Rows from block 3 of the text decoder, named by matrix and row number. Rows with one number belong to one neuron. Each number is 128 + 24 x the weight over its row's rms, rounded and kept within 0 to 255. All counts start at 0.
# fc1: MLP up (decoder.blocks.3.mlp.fc1.weight, 1536x256), inputs 172-255
# fc2: MLP down (decoder.blocks.3.mlp.fc2.weight, 256x1536, transposed), outputs 172-255
fc1.609 [137 149 115 105 100 144 127 121 127 131  96 115 117 111 121 118 119 162 134 173 111 125  87 186 188 154  77  97 110  86 106 172 115 130 108 111 119 143 144 110 129 102 194 119 112  93 153 122 160 159 134 100 112 109 135 141 113 104  98 147 151  86 139 164 188 149 134 124 126 136 109 119 138  98 122  84 137 132 136 106 115 133 103  95]
fc2.609 [147 123  91 185 104 107 137 155 130 123  67 155 111 107 127 134 158 120 138 135 145 153 115  95  81 147 132 134 127 121 148  93  95 105 139 122 127 108 100 134 136  99 135 152 123 174 121 156 153 135 136 145 143 115 135 149 156 141  91 128 111 161 140 148 115 137 113 121 102 157 139 114 115 108 101 165 158 153  71 164 150  89 106 138]
fc1.610 [ 84 131 165 171 155 111 157 101  83 144 111 142 107 126 123 112 139 112 142 150 145 116 131  95 124 116 159 108 156 155  98 155 137  88 134 137 118  75  93 157 115  78 155  97  82 122 111 144  93 156 115 115 144 126 127 115 142 162 166 150 143 129 111 104 168 150 128 109 113 118 139 123 167 126 120 122 142 167 113 150 134 145 102 106]
fc2.610 [123 123 128 154 112 157 121 130  83 111 125 139 107 123 129 177 153 155 183 133 120 127  82 135  65 122 149 140 135 192 128 131 146 117  96 144 156 126 113 158  68 128 148 126  97 139 151 135 112 147  68 160 130 105  67  99 149 122 125 152 114 114 115  97 131 138 127  89 135 144 152 109 129 132  90  99  87  96 142 140 117 129 152 146]
fc1.611 [117  98 107 142 135 137 163 119 137 159 126 161 148 121 149 130 118 118 120 150 161 159 105 113 124 116 157  94 135 136 141 152 114 130 105 126 127 152 141 132 139 154 108 132 129 125  73 127  99 137 114 110 207  86 104 146 170  97 124 126 155  98 128 113 159 129  89  96 148 117 153 125 128 115 130 159 127 124 123 125  86 141  87 114]
fc2.611 [115 126 127 130 140 114  97 146  76 123 106 148 132 169 117 149 116 141 108 137 105 152 108 115 111  97  60 119 124 144 142 122 143 149 156 126 129 146 120 133 144  93  84 128  99 108 143  98 121 131 124 147 134 154 135 108 124 136 148 174 104 119 114  85 136 111 157 123 164 141 124 163 130 116 112 132 170 134 110 144 161 155 152 124]
fc1.612 [173 126  98 146 147 133 139 194 120  95 170 110 160 134 137 105 176 122 117 128  98 118 119 126 154 122 144 136 137 148 114 100 125 136 139 117 100 121 117 155 138 157 178 143 133 145 133 132 124 112 131 143 133  88 117 166  94 116 144 145 104  83 116  64 112 197 133 163 164 129 130 134 129 137 108 166 119 171 139 110 132 142  96 102]
fc2.612 [124 150 186 117 129 107 133 148 119 115 126  95 129 141 126  84 117 147  95  78 131 103 116 119 153 153 131 174 123 105 145 152 105 139 152 134 134 137 130 123 158 123 116 145 170 126 142 163 112 142 120 116  86 154 104 131 129 110 175 153 138 113 125 180 130 164 169 105 161 131  95 143  58 136  83 100 157 128 110 164 124 128 129 183]
fc1.613 [123 119 138 148 121 125 146 127 120  88 158 106  89 128 106 146 175 141  80 129 129 118 135  96 121 108  94 108 107 123 154 121  80 141  92 160 175 116 136  89 135 153 112 126 127 131 110 142 150 114 108 151 148 118 136 112 151 117 158 189 120 130 132 140 107  97 106 158 118 137 159 131 133 116 127 153 114 100 157 129 138 143 113 110]
fc2.613 [135  99 149  98 157 130 117 118  87 145  91 136  93 133 144  85 129 141  92 152 155 104 155 136 144 125 182 151 147 134 135 166 127 120 191  76 123  94 117 129 122 113  98 164 142  93 127 136 129 102 136 115 136 124 134 145 126 136 107 107 144 139 124 144 135  77 107 110  92 160 134 126 171 112 105 118 166 115 117 120 115  88 195 151]
fc1.614 [116 118 124 157 107 101 152 127 135 112 166 136 161 170 113  95 136 179 131 141 113 104 142 119 173 154 120 171 125 118  81  88 118 117  66 158 136 109  95  91 146 158 145 116 103 132  99 127 144 127 161 101 112 121 140 118 115 150 133 138 132 127 146 137 124 134 133  95 105 134 115 123 138  60 105 157 115 147 128  91 142 108 141 151]
fc2.614 [110  89 155 167 134 189 118 155 103 113 110 151 179 155 128 157 142 142 128 140 144 111 133 112  93 128 200 114  99 122 143 132 153  69 146 183 119 114 135 110 126 141 147  90 126 128 117 119 179 131 134  82 102 136 143 140 125 141 145 134 125 144  96 111 148 122 120 137 136 135  86  86 164 169 100 136 126 144 138 148 146 142  96 138]
fc1.615 [109 168 101 103  91 164 106 140  95 103 153 115 159 110  60 108 117 145 128 130 138 143 169 155 132 144 123 117 130 139 169 147 116 121 131 151 119 101 123 149 171 135 142 147 137 139 158 150  89 123 128  90 138 129 157  90 107 175 190 120 140 179 167 115 146 101  99 118  97 149 134 153 114 130 120 154  91 159 162 141 152 144 137 109]
fc2.615 [150 159 118  89 134 154 150 163  92 125  90 148  96  98  86 134 154  94 134 164 137 131 120 117 117 137 124 128 138  86 149 144 129 117 140  89 132 114 136 105 149 137 122 152 127 104 132 107 106 120 143 139 132 119 107 117  91 110 119  80 143 129 124  88 137 135 154 142 150 158 124 115 144 115 128 108 118 153 132 167 123 127 142 167]
fc1.616 [134 136 151 128 123 120  93 107 133 172 129 116 112 136 114 126 109 129  86 105 131 182 131 163  75 138 133 145 114 168 136 140 165 149 146 108 145 162 106 115 138 132 110 115 133 168  87 129 130 135 148 125 142 101 156 163 166 129 148 158 126 114  88 133 146 128 100 123 122 153 104 154  77 131 117 121 153 172 133 112 136 121 127 158]
fc2.616 [147 123 167 101 126 154  99 139 121 140 132 156 157 174 148  82  75 113 118 144 132 134 160 148 158 118 185 131 143  94 147 138 129 132 110  99 124 153 145  96 110  72 136 113  92 117 102 183 166 164 140 112 169 121 168 129 138 163  90 151 135 120 112 145 100 117 157 122 149 131 133 123 132 123 135 134 175 103 115 139 145 117 111 190]
fc1.617 [169 103 141 118 138 140 125 134 106 108 126 126 137 146 121 127 119 119 115 127 146  90 116 103 136 135 134 126 140 122  64 104  71 104 153 106 139 146  71 178 115 118 150 110 129 115 128 137 138 108  89 171 132  91 141  81 134 167 109 173 101 157  89 146 111 143 106 109 107 130  89 126  86 154 156 115 109 104 127 119 125 157 128 144]
fc2.617 [102 118 125 138 134 142 141 111 114 156 148 128  89 156 110 132  95 115 141 155 146 131 137 117  70 157 127 147 160 159 112 168  68 128 113  80 137 100 100 152 116  90 114 133 131 127 118 136 145 113  81 153 106 115  81 107 111 163  78 148 134 128 168 131 132  96 156 109 137 108 139 136 113  82 133 119 124 140 127 146 113 109 162 156]
fc1.618 [119 150 135 139 120 150 140 124 101 125 132 144 143 143 133 123 139 159 152 121  99 141 149 139 161 152 160 109 168  61 134 136  90 148 121 132 120 130 115 148 131 148 137  89 113 150 110 134 132 159 124 141 146 154 136 113 134 177 107 149 126 100 106 159 111  54 144 100 170  82 102 155 120 144 113 131  98  42 161 138 168 117  87 121]
fc2.618 [113 161  97 127 109 142 141 153 147  85 111 104 123 147 118 120 119 106  94 138 109 134 114 152 126 113 176 120 137 175  71 160 137 113 101 159 152 165 127 131 141 162 134 113 145 113 125  95 140 105 155 112 129 125 167  99 116 141  88 126 151  83 139 126 145 107  97 153 135 134 144 116 143  86 110 128 117 173 108 153 167 142 139 147]
fc1.619 [104 167 138 141 114 125 112 100 105  68  91 134 140 111 129 131  98  89 103  92 101 104  96 151 142 120 167 118 126 183 107 142 116 177 136 134 176  84 153 134 126 138 139 173 131 135 136 107 115  86  96 126 152 144 166 120  98 118 139 189 130 142 123 131  99 164 139 122 120 162 144 106 121 131 126 132 162 137  96 162 154 174 114 120]
fc2.619 [145  75  72 102 119 123 136 110 147 137 138 120 139 114 141 159 130 177 159 157 125 139 149  91 148 173 135 107 126 118 151 159 134 150  81 124 135  85 126 119 113 158 119 141 119 100 101 134 152 125 145  81  83 124  85  81 139 112  96 148 126 138 111 148  88 116 137 169 159 106  95 142 146 110 156 127 121 130 115 106 144 104 123 118]
fc1.620 [148 144 136 170 116 113 100 136 153 137 148  85 110 124 132 124 143 154 169 123 123 126 135  99 161 129 145 124 136 124 114 141 145 125 136 130 179 107 103 134  99 185 165 131 118  94 119 105 105 158 139  79 120 133 163 128 128 144 119  83 139 156 165  64 140 111 145 136 155 153 129 179 171 157 102 123  98 117 111  92 145 107 112 121]
fc2.620 [123 126 141 114 173 126 181 126 112 128  93 123 122 100 118 121 106 138 104 107 134 126 129 126  76 130 117 131 129 111 124 117 152 124 144 133 110 138 118 137 107 144 101 144 137 130 138 161 113  58 123 122 136 134 133 126 148 145 141 184 120 111 138 146 131 142 122 150 132 152  95 128 105 151 158 174 119  83 107 139 105 117 111 133]
fc1.621 [133 112 118 114 100 151 110 151 128 123 114 124 156 128 157 162  56 119 126 104 140 103 109 176  83 142  98 129 120 132 159 149  82  83 116  92 159 152  89  81 151 152  96 143 141 143 151 161 115 116 105 185 102  93  97 109 137 129 147 130 177 141 130  97 136 148 100 155 135 147 124 166 120  96 141 139 133 141 129 118 113 122 148 126]
fc2.621 [159 142  88  88 109 144 117 167 118 150 126 110 172 113 146 121 117 134 150 120 151 105 114 139 121  90 114 118 148 164 108 164 137 113 129 105  95 183 122 121 127 128 150 121 138 120 186 154 128  98  65 122 141 156 126 118 155 132  89 109  72 147 139 152  98 179 116 112 176 141 155 123 139  81 165 184 178 136 151 131 133 132 170 117]
fc1.622 [117 121 128 185 109 121 148 131 119 168 150 125 113 126 152 127 135 149 134  94  72 164 176 137 132 131 155 124 130 116 146 114 125 125 107 169 130 109 104 120 102 154 143 100 120 149 138 146 136 173  96 130 119 151 158  66 146 161 143 105 143 182 144 112 139 145  86 103  95 116 153 138 113  99 120 126 141 139 101 117 120 100 154 140]
fc2.622 [ 98 127 159 147 126 141 113 139  98 116 120 116 114 151 116 144 154 138 126 125 127 164 129 144 119 135 106 164 134 111  83 148 135 131 141 149  90 181 135 120  96 160  93 125 146 112 127 148 149 156 122 135 116  98 112 113 136 130 126 118 145 123 150  87 111 189 112 122 162 113 132 111 148 136 122 125  82 135  63 123 162 168 117 121]
fc1.623 [127 145 111 103 147 164 145 145 105  83 117 144 193 131 133 107 139 167 120 140  72 111 181 111 123 129 127 120 109 110 153 102 120  86 116 118 180 104 132  85 130 170 129 121 109 120 113 128 128 141 124 106 116  92  95 122 110 124 113 142 109 122  80 144 102 135 151 109 145  89 122  85 119 121 119 108 112 141 116 150 167  80 124 195]
fc2.623 [152 137 158 138 126 149 147 113 129 154  74 154 102  95 152 128 138 115 131 135 154 175 150 149 140 120 153 125 114 135  96  93 155 160 149 149  84 114 149  91 132  94 129 102 144 118 129 111  87 156 135 161 129 143 119  95 150 136 141 140 113 103 135  98 120 145 147 114 138 134  93 175  91 157  97 123 110 119 155 150 129 134 142  76]
fc1.624 [100 141 102 114  97 156 144 150  86  97 156 125 157 151 116 135  79 122 117 124 103 143  77 110 135 142 145 155 103 118 144 105 125 155 128 127 101 156 121 135 115 121 188 152 133 131 104 161 115 166 108 118 136 139 149 102 132 140 148  86 108 107 123 110 147 166 135 119 143 145 109 109 149 149 135 119 115 105  80 106 166 155 135 138]
fc2.624 [122 156 100 138  84 110 176 146 131  84 142 133 135 100 107 133 144 155 158 129 145 109 108 147 134 135 131 133 118 125 133 147 137 152 121 159 130  83 130  84 134 118  91  95 108 178 141 100 122 180 137  78  89 131 116 160 160  81 121 176  85 114 125 116  85 101 145 122 100 142 142 127 131 148 153 111 142 151 137 157 117 105 117 126]
fc1.625 [ 98 108 136 120 153 113 123  81 107 107 128 150 155 141  93 144  67 122  80  93 112 127 102  92 141 139 115 108 124 157 136 117 139 130  66 111 113  99  98 153 111 128 112 135 145 146 112 163  79 113  90 137  88 141 127 165 153 107 165 165 152 171 117 126  87  63 150 127  88 153 127 103 152 141 127 125 175 138 103 129 136  82 121 137]
fc2.625 [171 104  80 125 112 122 114 107 116 159 186 110 109 135 130 131 142 153  86 146 147 165 135 104  84  90 168 152 166 108  98 132 142 141 142 122 103 112 115 142 112 126 150 154 125 121 132 126 155  83 110 137 143 147 152  93  74 143 179 103 136 167 118 148 158 118 119  96  89 160 110 139 134 151 119 160 114 145 145 135 145 103 148 143]
fc1.626 [178 167 127 152 100 139 141 117 156 145 156 141 165  80  77 152 137 155 133 152 115  85  91 116 104 177  98  99 128  89 139  79 127 139 155 128 149 125 117 140 141 139 157 118 113  96 161 109  80 131  98 125 108 140 134 105 123 110 120 124 122 131 148 162 127  99 147 103 114 142 147 100 127 133 146 172 130 116 101 128 108 153 116 167]
fc2.626 [139 166 112 118  89 137  99 138 136 137 130 117 115 149  89  84 135 128 128 124 109 166 164 102 161 157 131 125  90 149 139 104 111 119 102 124 104 171 127 141 171 178 130 118 131 136 129 123 136 119 106 153  56  97 126  73 103 121 134 143 182  72 104 140 134 114  98 146 149 115 133 146 122 134 135 118 139 114 183 126 146 162 131 129]
fc1.627 [128 147 170 138 130 135 139 108 127 135 139 104  97 156 125 175 137 137 135 158  96 136 127 117  89 126 152 160 151 123 123 154  93 169  77 137 139 136 139 121 132 105 121 106 162 132 139 105 123 132 127 123 112 103 131 149 133 135 118 117 149 138 100 133 131  92 107 110 141 114 149 140 126 133  73 155 127 147 152  92 134 110 136 112]
fc2.627 [167 113 123 163 139 176 136 126  97 124 145 143  99 107  96 114 102 164 105 108 168 127 102 130 163  97 138 133  96 119 117 153 116 103 127 129 121 143 116 127 128 136 138 136  95 155  97 141 142 170 120 138 134 133 166 116 122 135 114 115 118  96 161  98 131 137  86 114 151 169 149  77 138 134 159 145 142 108 118 109 118 155  99 125]
fc1.628 [131 171 127  94 139 142 115 111 140 125 122  86 164 124 134 164 121 134 111 160 130 135 145 108 146 116 104 129 130 142 132 160 127  84 169 204 144 107 123 120  91 149 128 110 136 103 128 132 130 152 138 104 125 140 121 121 152 110 106 101 153 123 149 112 172 120 105 128 140 115 121 130 114  92 135 164 110 112 153  97 129 146 118 152]
fc2.628 [131 141 136 111 111 149 111 153 108 124 126 112 138 154 105  97 142 135 124  95 134 138 113 151 116 134 152 191 134 112 166 140 116  67 114 131 140  86 119 113 131 154 142 148 119 124 131 121 123  97 154 174 119 128 132 109 130 101  63 131  70 105 114  98  90 119 126 118 124 168 108 131 163  89 129 126 125 126 127 131 134 161 150 109]
fc1.629 [ 82 121  99 179 131 155 108 116 103 107 128  81 101 105  99 149 137 154 143 139  87 117 115 113 120 132 136 122 157  94 139 125 133 150 111 139 116 144 122  99 128  82 124 144 131 101 138  54 160 135 126 135 119  90 134 110 170 158 124 156 167 158 132 140 114 120 164 138 126 155 117 102 150 126 150 146 124 114 102 152 145 151 133 135]
fc2.629 [128  86 120  88 149 109 114  98 105 170 106 133 115 134 172 137 117 106 140 152  80 174 118 123 132 122 110 126 139 148 109 173  68 143 110 151 122 163 119 151 108 144 123 164 160 200 102 126 123  82 108 130 138 153 113  87  87 107 136 160 164 117 112 123 129 121 145 163 128 116 128 121 120 143  95 114 145 130 128 114 134 111 113 142]
fc1.630 [110 145 131 135  90 105 105 144 114 152 100 120 159 164 138 118 117 134 102 102 108 128 143 128 104 160 139 138 126 128 117 124 137 136 197 181 104 112 145 142 153 160 121 122 145 100 114 128  89 159 131 125 162 129 130 106 100  95 164 113 156 105  75 159 116 102 157  88 136 157 168 143 136 109 129 161 153 115 113 123 193 132 133 165]
fc2.630 [116 136  89 147 148 169  85 135 129 133 132 144  78 107 114 154 109 148 136 150 141 143 126 133 108 159 125 134 122 128 104 131 111 151  94 123 154 140  81 180  96 119 109 109 153 132 131 127 133 150 112 148 156 136 138  91 132 124 141 132 122 153  87 116 123 168 162 100 141 115 150  94 119 138  94 130 101 173 133  77  78 119 116 129]
fc1.631 [102 151 158 142 106 114 153 135 143 124 136 140 162 155  88 116 178 101 106 148 143 149 157 131  72 120 139 153 138  91 176  73 142  90 108 133  97  91  97 131 108 131 125 125 132  91  72 128 120 123 109  73 146 122 145 153 122 129 126 117 118 146 112 128 135 104 142 143  97 130 129 148 141 151 143 192 149 155 118 154 136 158 105 141]
fc2.631 [114 181 114 128 153 150 148 124 128 111  93 138  99  93 119 139 139 137 157 131 134 117 105 156 130 139 113  84 108 132 135 118 149 119 117 127 124 149 141  96 111 109 100 123 125 168  81 120 103 130 108 171 141 134 114 162 138 141 153 153 157 113 138 121 129 122 132 111 121 106 133 108 123 127 140 152 113 104 166 140 107 171 165  77]
fc1.632 [129 116 118 154 100 123 122 137 141  84 128 135 161 158 104 116 131 148 132 137 160 135 109 127 126 129  92 110 119  90  99  92 146 147 132 126  86 123  57 144 120 128 122 121 150 137 131 112  94 153 139 145 102 139 154 134  91 132 151 172 140 121 138 139 149 164  95 112 158 184 149 140 156 130 178 153 124 140  78 104 112 104 121 122]
fc2.632 [ 93 106 119 100 114 211 121 176 112 114 154 110 146 134 144  72 144 144 170 158 104 128 155 133 122 130  94 147 147  96 133 125 180 132 139 133 121 119 132 152 115  89 123  89 128 109 151 121 147 177 104 116 120 116 166  94 131 157 111 150 127 111 160 139 128 117  83 110  94 124  92 109 182 168 145 152 137 169 136 129 126 117 142 158]
fc1.633 [111 148 174 115 141 124 122 157 128  94 156  93  99 129 150  74 144 121 123 121 113 106  90  84 154 160 146 117 134 142 103 178 157 145 159 146 138  94 144 106 157 145 117 186 103 162 144 164 152 152 131 106 108 157 154 113 159 109 119 102 131 143  97 153 118 166 152 106 119 144 157 123  97 140 132 148 118 105 127 133 168 137  72  88]
fc2.633 [127  83 137 172 101 127 118 158 105 132 151 138 114 125 161 104 140 133 138 153 172 121  89 115 157 124 151 185 107 106 139 170  89 140 110  88 117 121 116  92 108 118 138 179 159 129 118 144 158  92 124 114 110 125 130 152 157 137 120  83 136  99 127 114 162 139 121 122 146 122 153 139 103 139 116  89 135 102 134  89 170 162 133 104]
fc1.634 [131 138  92 150 135 114 130 101 100 122 140 134 152 148 125  97 122 129 143 140 120 147 144 110 150  97 143 121  89 105 136 133 107 119 131 132 157 120 116  72 138 130  76 150 158 149 121 135 100 134 147 111 149  66 168 128 133 158 165 126  93 116 112 157 130 115  93 119 154 176 114 109 105 142  90 110 128  66 155 158 143 117 126 128]
fc2.634 [107 118 132 113 130 166 154 120  63 144 152 162  87 110  82 147 105 116 132 114 133 148 148 114 106 137 121 149 127 101  99  93 137 153 115 144 147  85 106  95 142 162 104 116 120 168 133 162 132 146  89 154 151 133 106 180 131 152 105  72  89 136 112 122 155 132 135 129 138 108 105 112 107 108 138 116  61 120 108 151 135 139  90 117]
fc1.635 [161 155 115 127 162 130 162 147 139 122 211 165 116 120 134 143 118 123  99 116 134 143  99 130 115 139 130 112 157 107 133 140 143 143 151 124 135 110 134 131 134 133 107 142 126 128 116 118 117 122 127  99  98 128 155 157 117 133 138  92 135 133 155 141  96 127 104 168 130 134 162 134 118  79 138 128 127 179 106 106 106 120 163  99]
fc2.635 [101 107 142  87 125 126 106 125  59 133 123 114  93 115 114 110 121 145 152 125 147 167 146 139 149 140  68 129 130 135 106 115 156 152 158 114 114 119 103 150 124 113 165 116 128 134 158 102 104 105 121 137 166 135 128  97  86 150 118 170  96  88 133 117 137  74 142 119 138 100 155 114  79 129 135 150 103  76 109 142 108 108 115 114]
fc1.636 [106 172 108 122 150 167 196  96 143 136 100  90 139  93 136 119 159 135 154 159 168 116 150 105 124 128 102 134 149 154 105 148 156 130 119 104 107 114 128  83 149 140  97 126 130  87 115 149 149 130 123 114 142 150 116  75 103 120 138 125 117 160  82 139 157 148 148 143 147 138 119 118 102 139  98 127 104 142 124 109  79 102 133 133]
fc2.636 [128 104 155 135 150 104 121 158 147 145 141 115  97 132 125 128 157 117 108  93 127 166 148 114 104 127 135 151 122 160 120 139 117 128 109 168  90 121 109 137 130 161 147 116 142 156 134 142 162 136 111  98 139 120 156 146 104 109 135 132 155 146 113 153 105  94 179 120 175 139 143 108 131 110 152 155  92 110 118  92 120 141 118 117]
fc1.637 [118 125 134  92 144 142 175  79 127 146 174 147 120  87 121 121 147 140 146 120 132 109 142 134 101 165 124 107 119 118 182 158 111 158 152 104 145 138 123 113 142 144 126 129 117 129  81 141  66 116 149 136  90  74 151 168 114 117 115 165 175 124 155  72  90 159 120 129 103 140  86 105 131 169 101  98 139 153  82 110 102 127 129 114]
fc2.637 [116 142 173 123  96 110 108 134  83 165 115 128 140 147 115 144 117 115 141 128 123 138  89 127  53  97 124 141 170 110 162 105 140 119 130 113 109 155 164 141 109 139 100 123 146  97 116 138 114  98 129 115  94 119  93 106 159 136 122 144 110 107 118 138 158  98  66 113 109 147 141 106 150 144 139 117 101 148 120 189 162 135 155 119]
fc1.638 [116 150 143 111 202 149 124 155 159 114 112 128 123 123  97 113 124 143 134  90 139 152  91 141 110 144 136 164 120 137 121 117 128  87 142  83 146 111 142 127  95 126  87  86  93 123 121 128 100 109 173 129 126 144 157 145  67 144 133 174  93 125 134 121 110 117 142 115 110 126 118 116  97 162 157 156 134 125  96 119 130 139 129 128]
fc2.638 [ 92 133 134 113 134 118 157 126 125 155 144 175  94 119 138 107 109 139 141 121 128 134 113 145 122 118 123 155 129 126 154 160 123 132 144 186 127 159 113 101 136  98 131 144 124 142 161 128 112 110 135  97 119 164 102 161 141 119 143  64 112  86 135 156 131 122 113 122 140 114 117 128 100 119  96 133 112 118 123 122 116 143 110 166]
fc1.639 [139 124 114 176 142  92 100 163 124 127 123 119 105  86 151 159 113 142 162 153 143  81 116 149 127 119 127 115 118  97 111 141  94 139 131  78 149 116 109 107 134 107 109 127  92 151 102 133 141  94 130 144  90 106 163 103 125 150 108 135 142  99 101 156 125 152 124 123 142 104 144 167 123 194 137 151 109 136 122 190 138 153 154 100]
fc2.639 [135  86 133 126 130 153 131 122 111 130 100  64 120 183 143 106 108 138 118 133 109 135 110 126 102 119 141 165 129 137 111 125 117 108 141 157 154  58  93 169 181  92 151 108 155 134 116 140 117 114  84 154 129 117 112 118 150 137  95 148 136 157 114 114 133 134  82  83 113 117 138 155  93 141 139 112 142 133 129 126 162 120 150  95]
fc1.640 [170 150  90 138 158 171 141 127 129 121 112 115 119  99 107 157 137  99 132 183  97 120 100 106 150 175 127 104 157  92 166  72 130 104 129 150 132 148 149 155  98 104 106 147 118 126 120 144 140 105 148 115 114 129 119 139 104 133 125 125 144 121 132 155 107 146 114 107  91 140 167  64 147 132 124 187 176 154  86 140 118 109 109 190]
fc2.640 [139 120  74 110 130 135 117 139 137 123  86 144 132 136 128 135 107 168 160 125 163 183 109 116 160 127 131 117 102 119 155 150 103 131 133 121 154  67  74 123 159  95 171 134 109  87 125 145 167  86 144 122 136 152 120 109 146 145 108  98 120 113 126 145 173 133 146 157 110 154 145  93 144 126 139 139 138 184 148 136 155 145 119 124]
fc1.641 [123 107  99 132 131 120 161 156 137  95 118 117 120 143 156 177 148 130 123 104 140 154 141 127 121 150 127  99 121 105  89 136 126 110 138  95 126 171 117 138 133 119 164 129 140 133 114 120 112 106  89 123 133 103  96 107  82  71 152 102 163 127 115 155 118 112 134 138 141 130  97 135 140  88 117 143  70 156  80 100 146  86 132  77]
fc2.641 [142  92 129 148 167 129 109 145 121 138  89 105 163 119 142 111 195 175 146 140 116 166 141 114 123 144 113  98 141  96  89 159 150 138 139 132 155 124 155  97 167 152  79 131 146  97 135  91 125 100 157 100 134 154 102 125 131 168 125 129 112 152 103 103 102  96 131 114 160 137 120 135  97 121 131 111 161 103 126 157 103 175 137 132]
fc1.642 [136 147  91 121 155 147 135  83 112  94 102 117 156 112 121 105  97 115 128 120 129  87 116 152 148 135 143  93 118  88  95 112  82 117 152  99 114 128 123 138 149 145  98 146 154 108 118 116 144 104 120 146 102 167 164 159 135 143 142 139 142 130 138 137 144 110 117 184 120 137 104 117 156 122 127 120 144 157 145 144 144 119 124 130]
fc2.642 [123 141 184 197 135 133 154 128 153  96 106 113 153 153 115 107 131 127 146 140 130 165 149 123 126 138 139 147 123 174 156 114 181 119 106 165 109 136 144 152 154 175 173 115 156 116 111 116  98 145 162 109 149 140 133 122 105  87 136 131 121  98 108 125 162  81 122 117 116 125 125 155 121 123 134 110 139 127 137 116 124 101 153 128]
fc1.643 [115  96 159 111  88 100 103 116 105 137 117 120 143 108 153 158 105 138 137 127 126 131 150 126 123  84 129 113  94 100 114 152 119 131 152 111 131 104 138 102 133 113 131 110  95  91 123  96 167 137 121 154 161 106  97 141 126  88 139 128 107 123 132 157 117 165 155 144 124 144 107 137 127 144 137 111 185 128 117 134 147 104 140 106]
fc2.643 [105 127  94 189 152 132 147 156 109 100 156 134 129 179 130 176 105 127  89 107 131 128 115 131 163 144 118  94 134 167 120 129  90 111  89 128 143  99 129 140 147  76 105 115  90 148 153 175 136  88 147  84 124 129 131 163 162 121 154 130 114 133 155 125 171 136  98 105  98 189 147 110  95 107 133 149 113 117 100 139 131 137 125 138]
fc1.644 [120  89 147  89 149 118 122 145 115 110 126 117 125 141  96 110 153 153 129 139 102 144 145 125 116 118 122 111 164 103 139 125 140 101 100  99 125 118 101 114 111 121 135  76 122 116  80 153 178 128  87 136 129 108 172 110 107 112 120 118 144 150 163 157 109 115 120 135  81 141 139  95 136 151  88 130 140 122 111 141 147 153 148 116]
fc2.644 [147 109  98 141 140 146 121 188  99 115 133 178  86 106 148 158 116  71 141 138 129 108 167  68 125  94  96 122 135 143 124 115 137 141 135  97 170 136 124 159 156 113  93 130 113 143 161 130  95  84 151 113 133 133 136 135 122 118 131 101 109  93  99 121 174  76 104 153  93  94 167 119 153 168 129  93 117 140 137 172 122  94 108 117]
fc1.645 [115 122 133 181 146  98 118 133 117  98 139 127 120 111 116 116 133 152 121 112 183 150 120 136 171  78  95  89 123 120 103 147 183 116 106 142 123  95 160 150 113 120 135 115 148 142 151 123 118 126 124 157  97  98  83 149  85 136 109 138 133 118 105 121  83 120 112 129 129 135 159  87 111 124 143 132 107 165 122 122 124 171 121 121]
fc2.645 [102 153 115 122 103  71 119 100 142 107 154 110 139 170 126 112 141 116 119 178 107 196  98  73 119  95 145 119 142 143 128 101 137 126 109  64 127 148 140 121  97 141 166 132 106 102 144  90 129 136 142 105 137 153 176 126 143 160 137 125 115 155 139  92  97 157 129 146 167 130 177 146  82 121 100 172  82  96  91 121 120 122 145 130]
fc1.646 [128 151  96 160 165 150  98  99 110 118 143 152 122 174  61  96 171 152 116 110  87  94 158 133 116 111 126 149 114  96 130 118 125 141 145 127 148 137 145 123 134  93 107 187 148 102 156 145  78 131  95 163 144 145 147  80  86 124 168 173 134 147  97 141 138 134 119 129 134 130 153 146 133 113 146 143 148 135 118 104 168 136 116 166]
fc2.646 [113 147 157 126 127 104 118 132 101 112 109 183 149 128 105 146 107 133  99  85 135 144  81 150 109 174 120  98 163 134 123 141 149  67 174 115 130 136 111 162 148 172 116 137 161 121 151 121  91 122 133 117 143 138  95 147 142 126 101 177 124 136 122  86 123 143 108 133 139 124  70 122 130 140 113 125 113 159 149 135 149 140 135  94]
fc1.647 [121 159 135  94 115 152 148 137 107 100  94 128 106 133 116 160 147 150 141 137 170 143  99  85 167 123 124 106 111  96 158 123 135 120 132 151 106 138 120 141  84 149 130 122 126  84 100 136 168 126 113 123 189  91 183 136 149  90 156 112 208 125 125 142 152 135 115 108 107 147 117 136 139 129 156 134 144 123  95 140  99 136 119 104]
fc2.647 [124 179 115 149 125 172 155 130 111 169 143 113 144 171 144  97 115 136 117 125 162 134 162 125 120 115 139 139 160 104 115 146 173 153 104  61 112 139 101 133 117 131 129 121 132 143 102  89 122 101 116 118 103 131 119 161 133  95  97 111  99 130 132 130 123 127 148 119 103 102 113 137 140 133  72 139 107 110 107 123 158 151 127 147]
fc1.648 [101 117 149 106 147 134 118 149 130 110 146 114 102  74 175 131 112 124 144 134 144 128  83  84 142 122 113 134 149 169 121 104 128 136 155 102 126 133 124 116 134 166 122 150 123 122 163 145 117 127 111 113 158 102 133 147 154 142 133 184 144 143 108 158 146  54 100 100 169 165  89 124 127 158 178 166 138  99  92 111 133 140 167 129]
fc2.648 [109 142 102 138  81 124 131 174 130 122 136 168  76 157 111 135 125 109  98 132 117 142 112 137 102 165 136 109 160 158 170 116 122 118 114  81 162 124 157 137 137 180 132 155 160 111 134 116 118 106 118  81 145 161 172 136 119 160  87  72 132 115 106 155  97 165  93 157 175 143 121 128 112 105 123 102 125 108 140 106 145 138  88 148]
fc1.649 [122 110 110  85 125 134 155 149 109 127 166 164 121 123 184  79 121 116 140 137 130 131 162 133 177 151 165 151 140 128 129  76  94 143 161  79 152 153  92 117 115 135 125 140 154 165 102 116 171 100 145 146 100 156 143  86 152 114 103 152 112 101 108 134 180  95 154 127 130 151 142 156 135 108 107 103 128 128  92 132  65 103 116 114]
fc2.649 [144 107  93 147 135 124 112  84 121 110 141 121 115  96 158  82 110 118 155 148 131 143 148 177 148 119  73 138 130 135 156 123 113 107  83 125 119  67 164 129 148 163 121 161 139 159 182 114 137 119  99 154 129 122 152 128 112 145 156  71  84 108 132 110 124 140 137 119 159 132 176 119 127 138 118 142 155 151 144 142 160 128 148 132]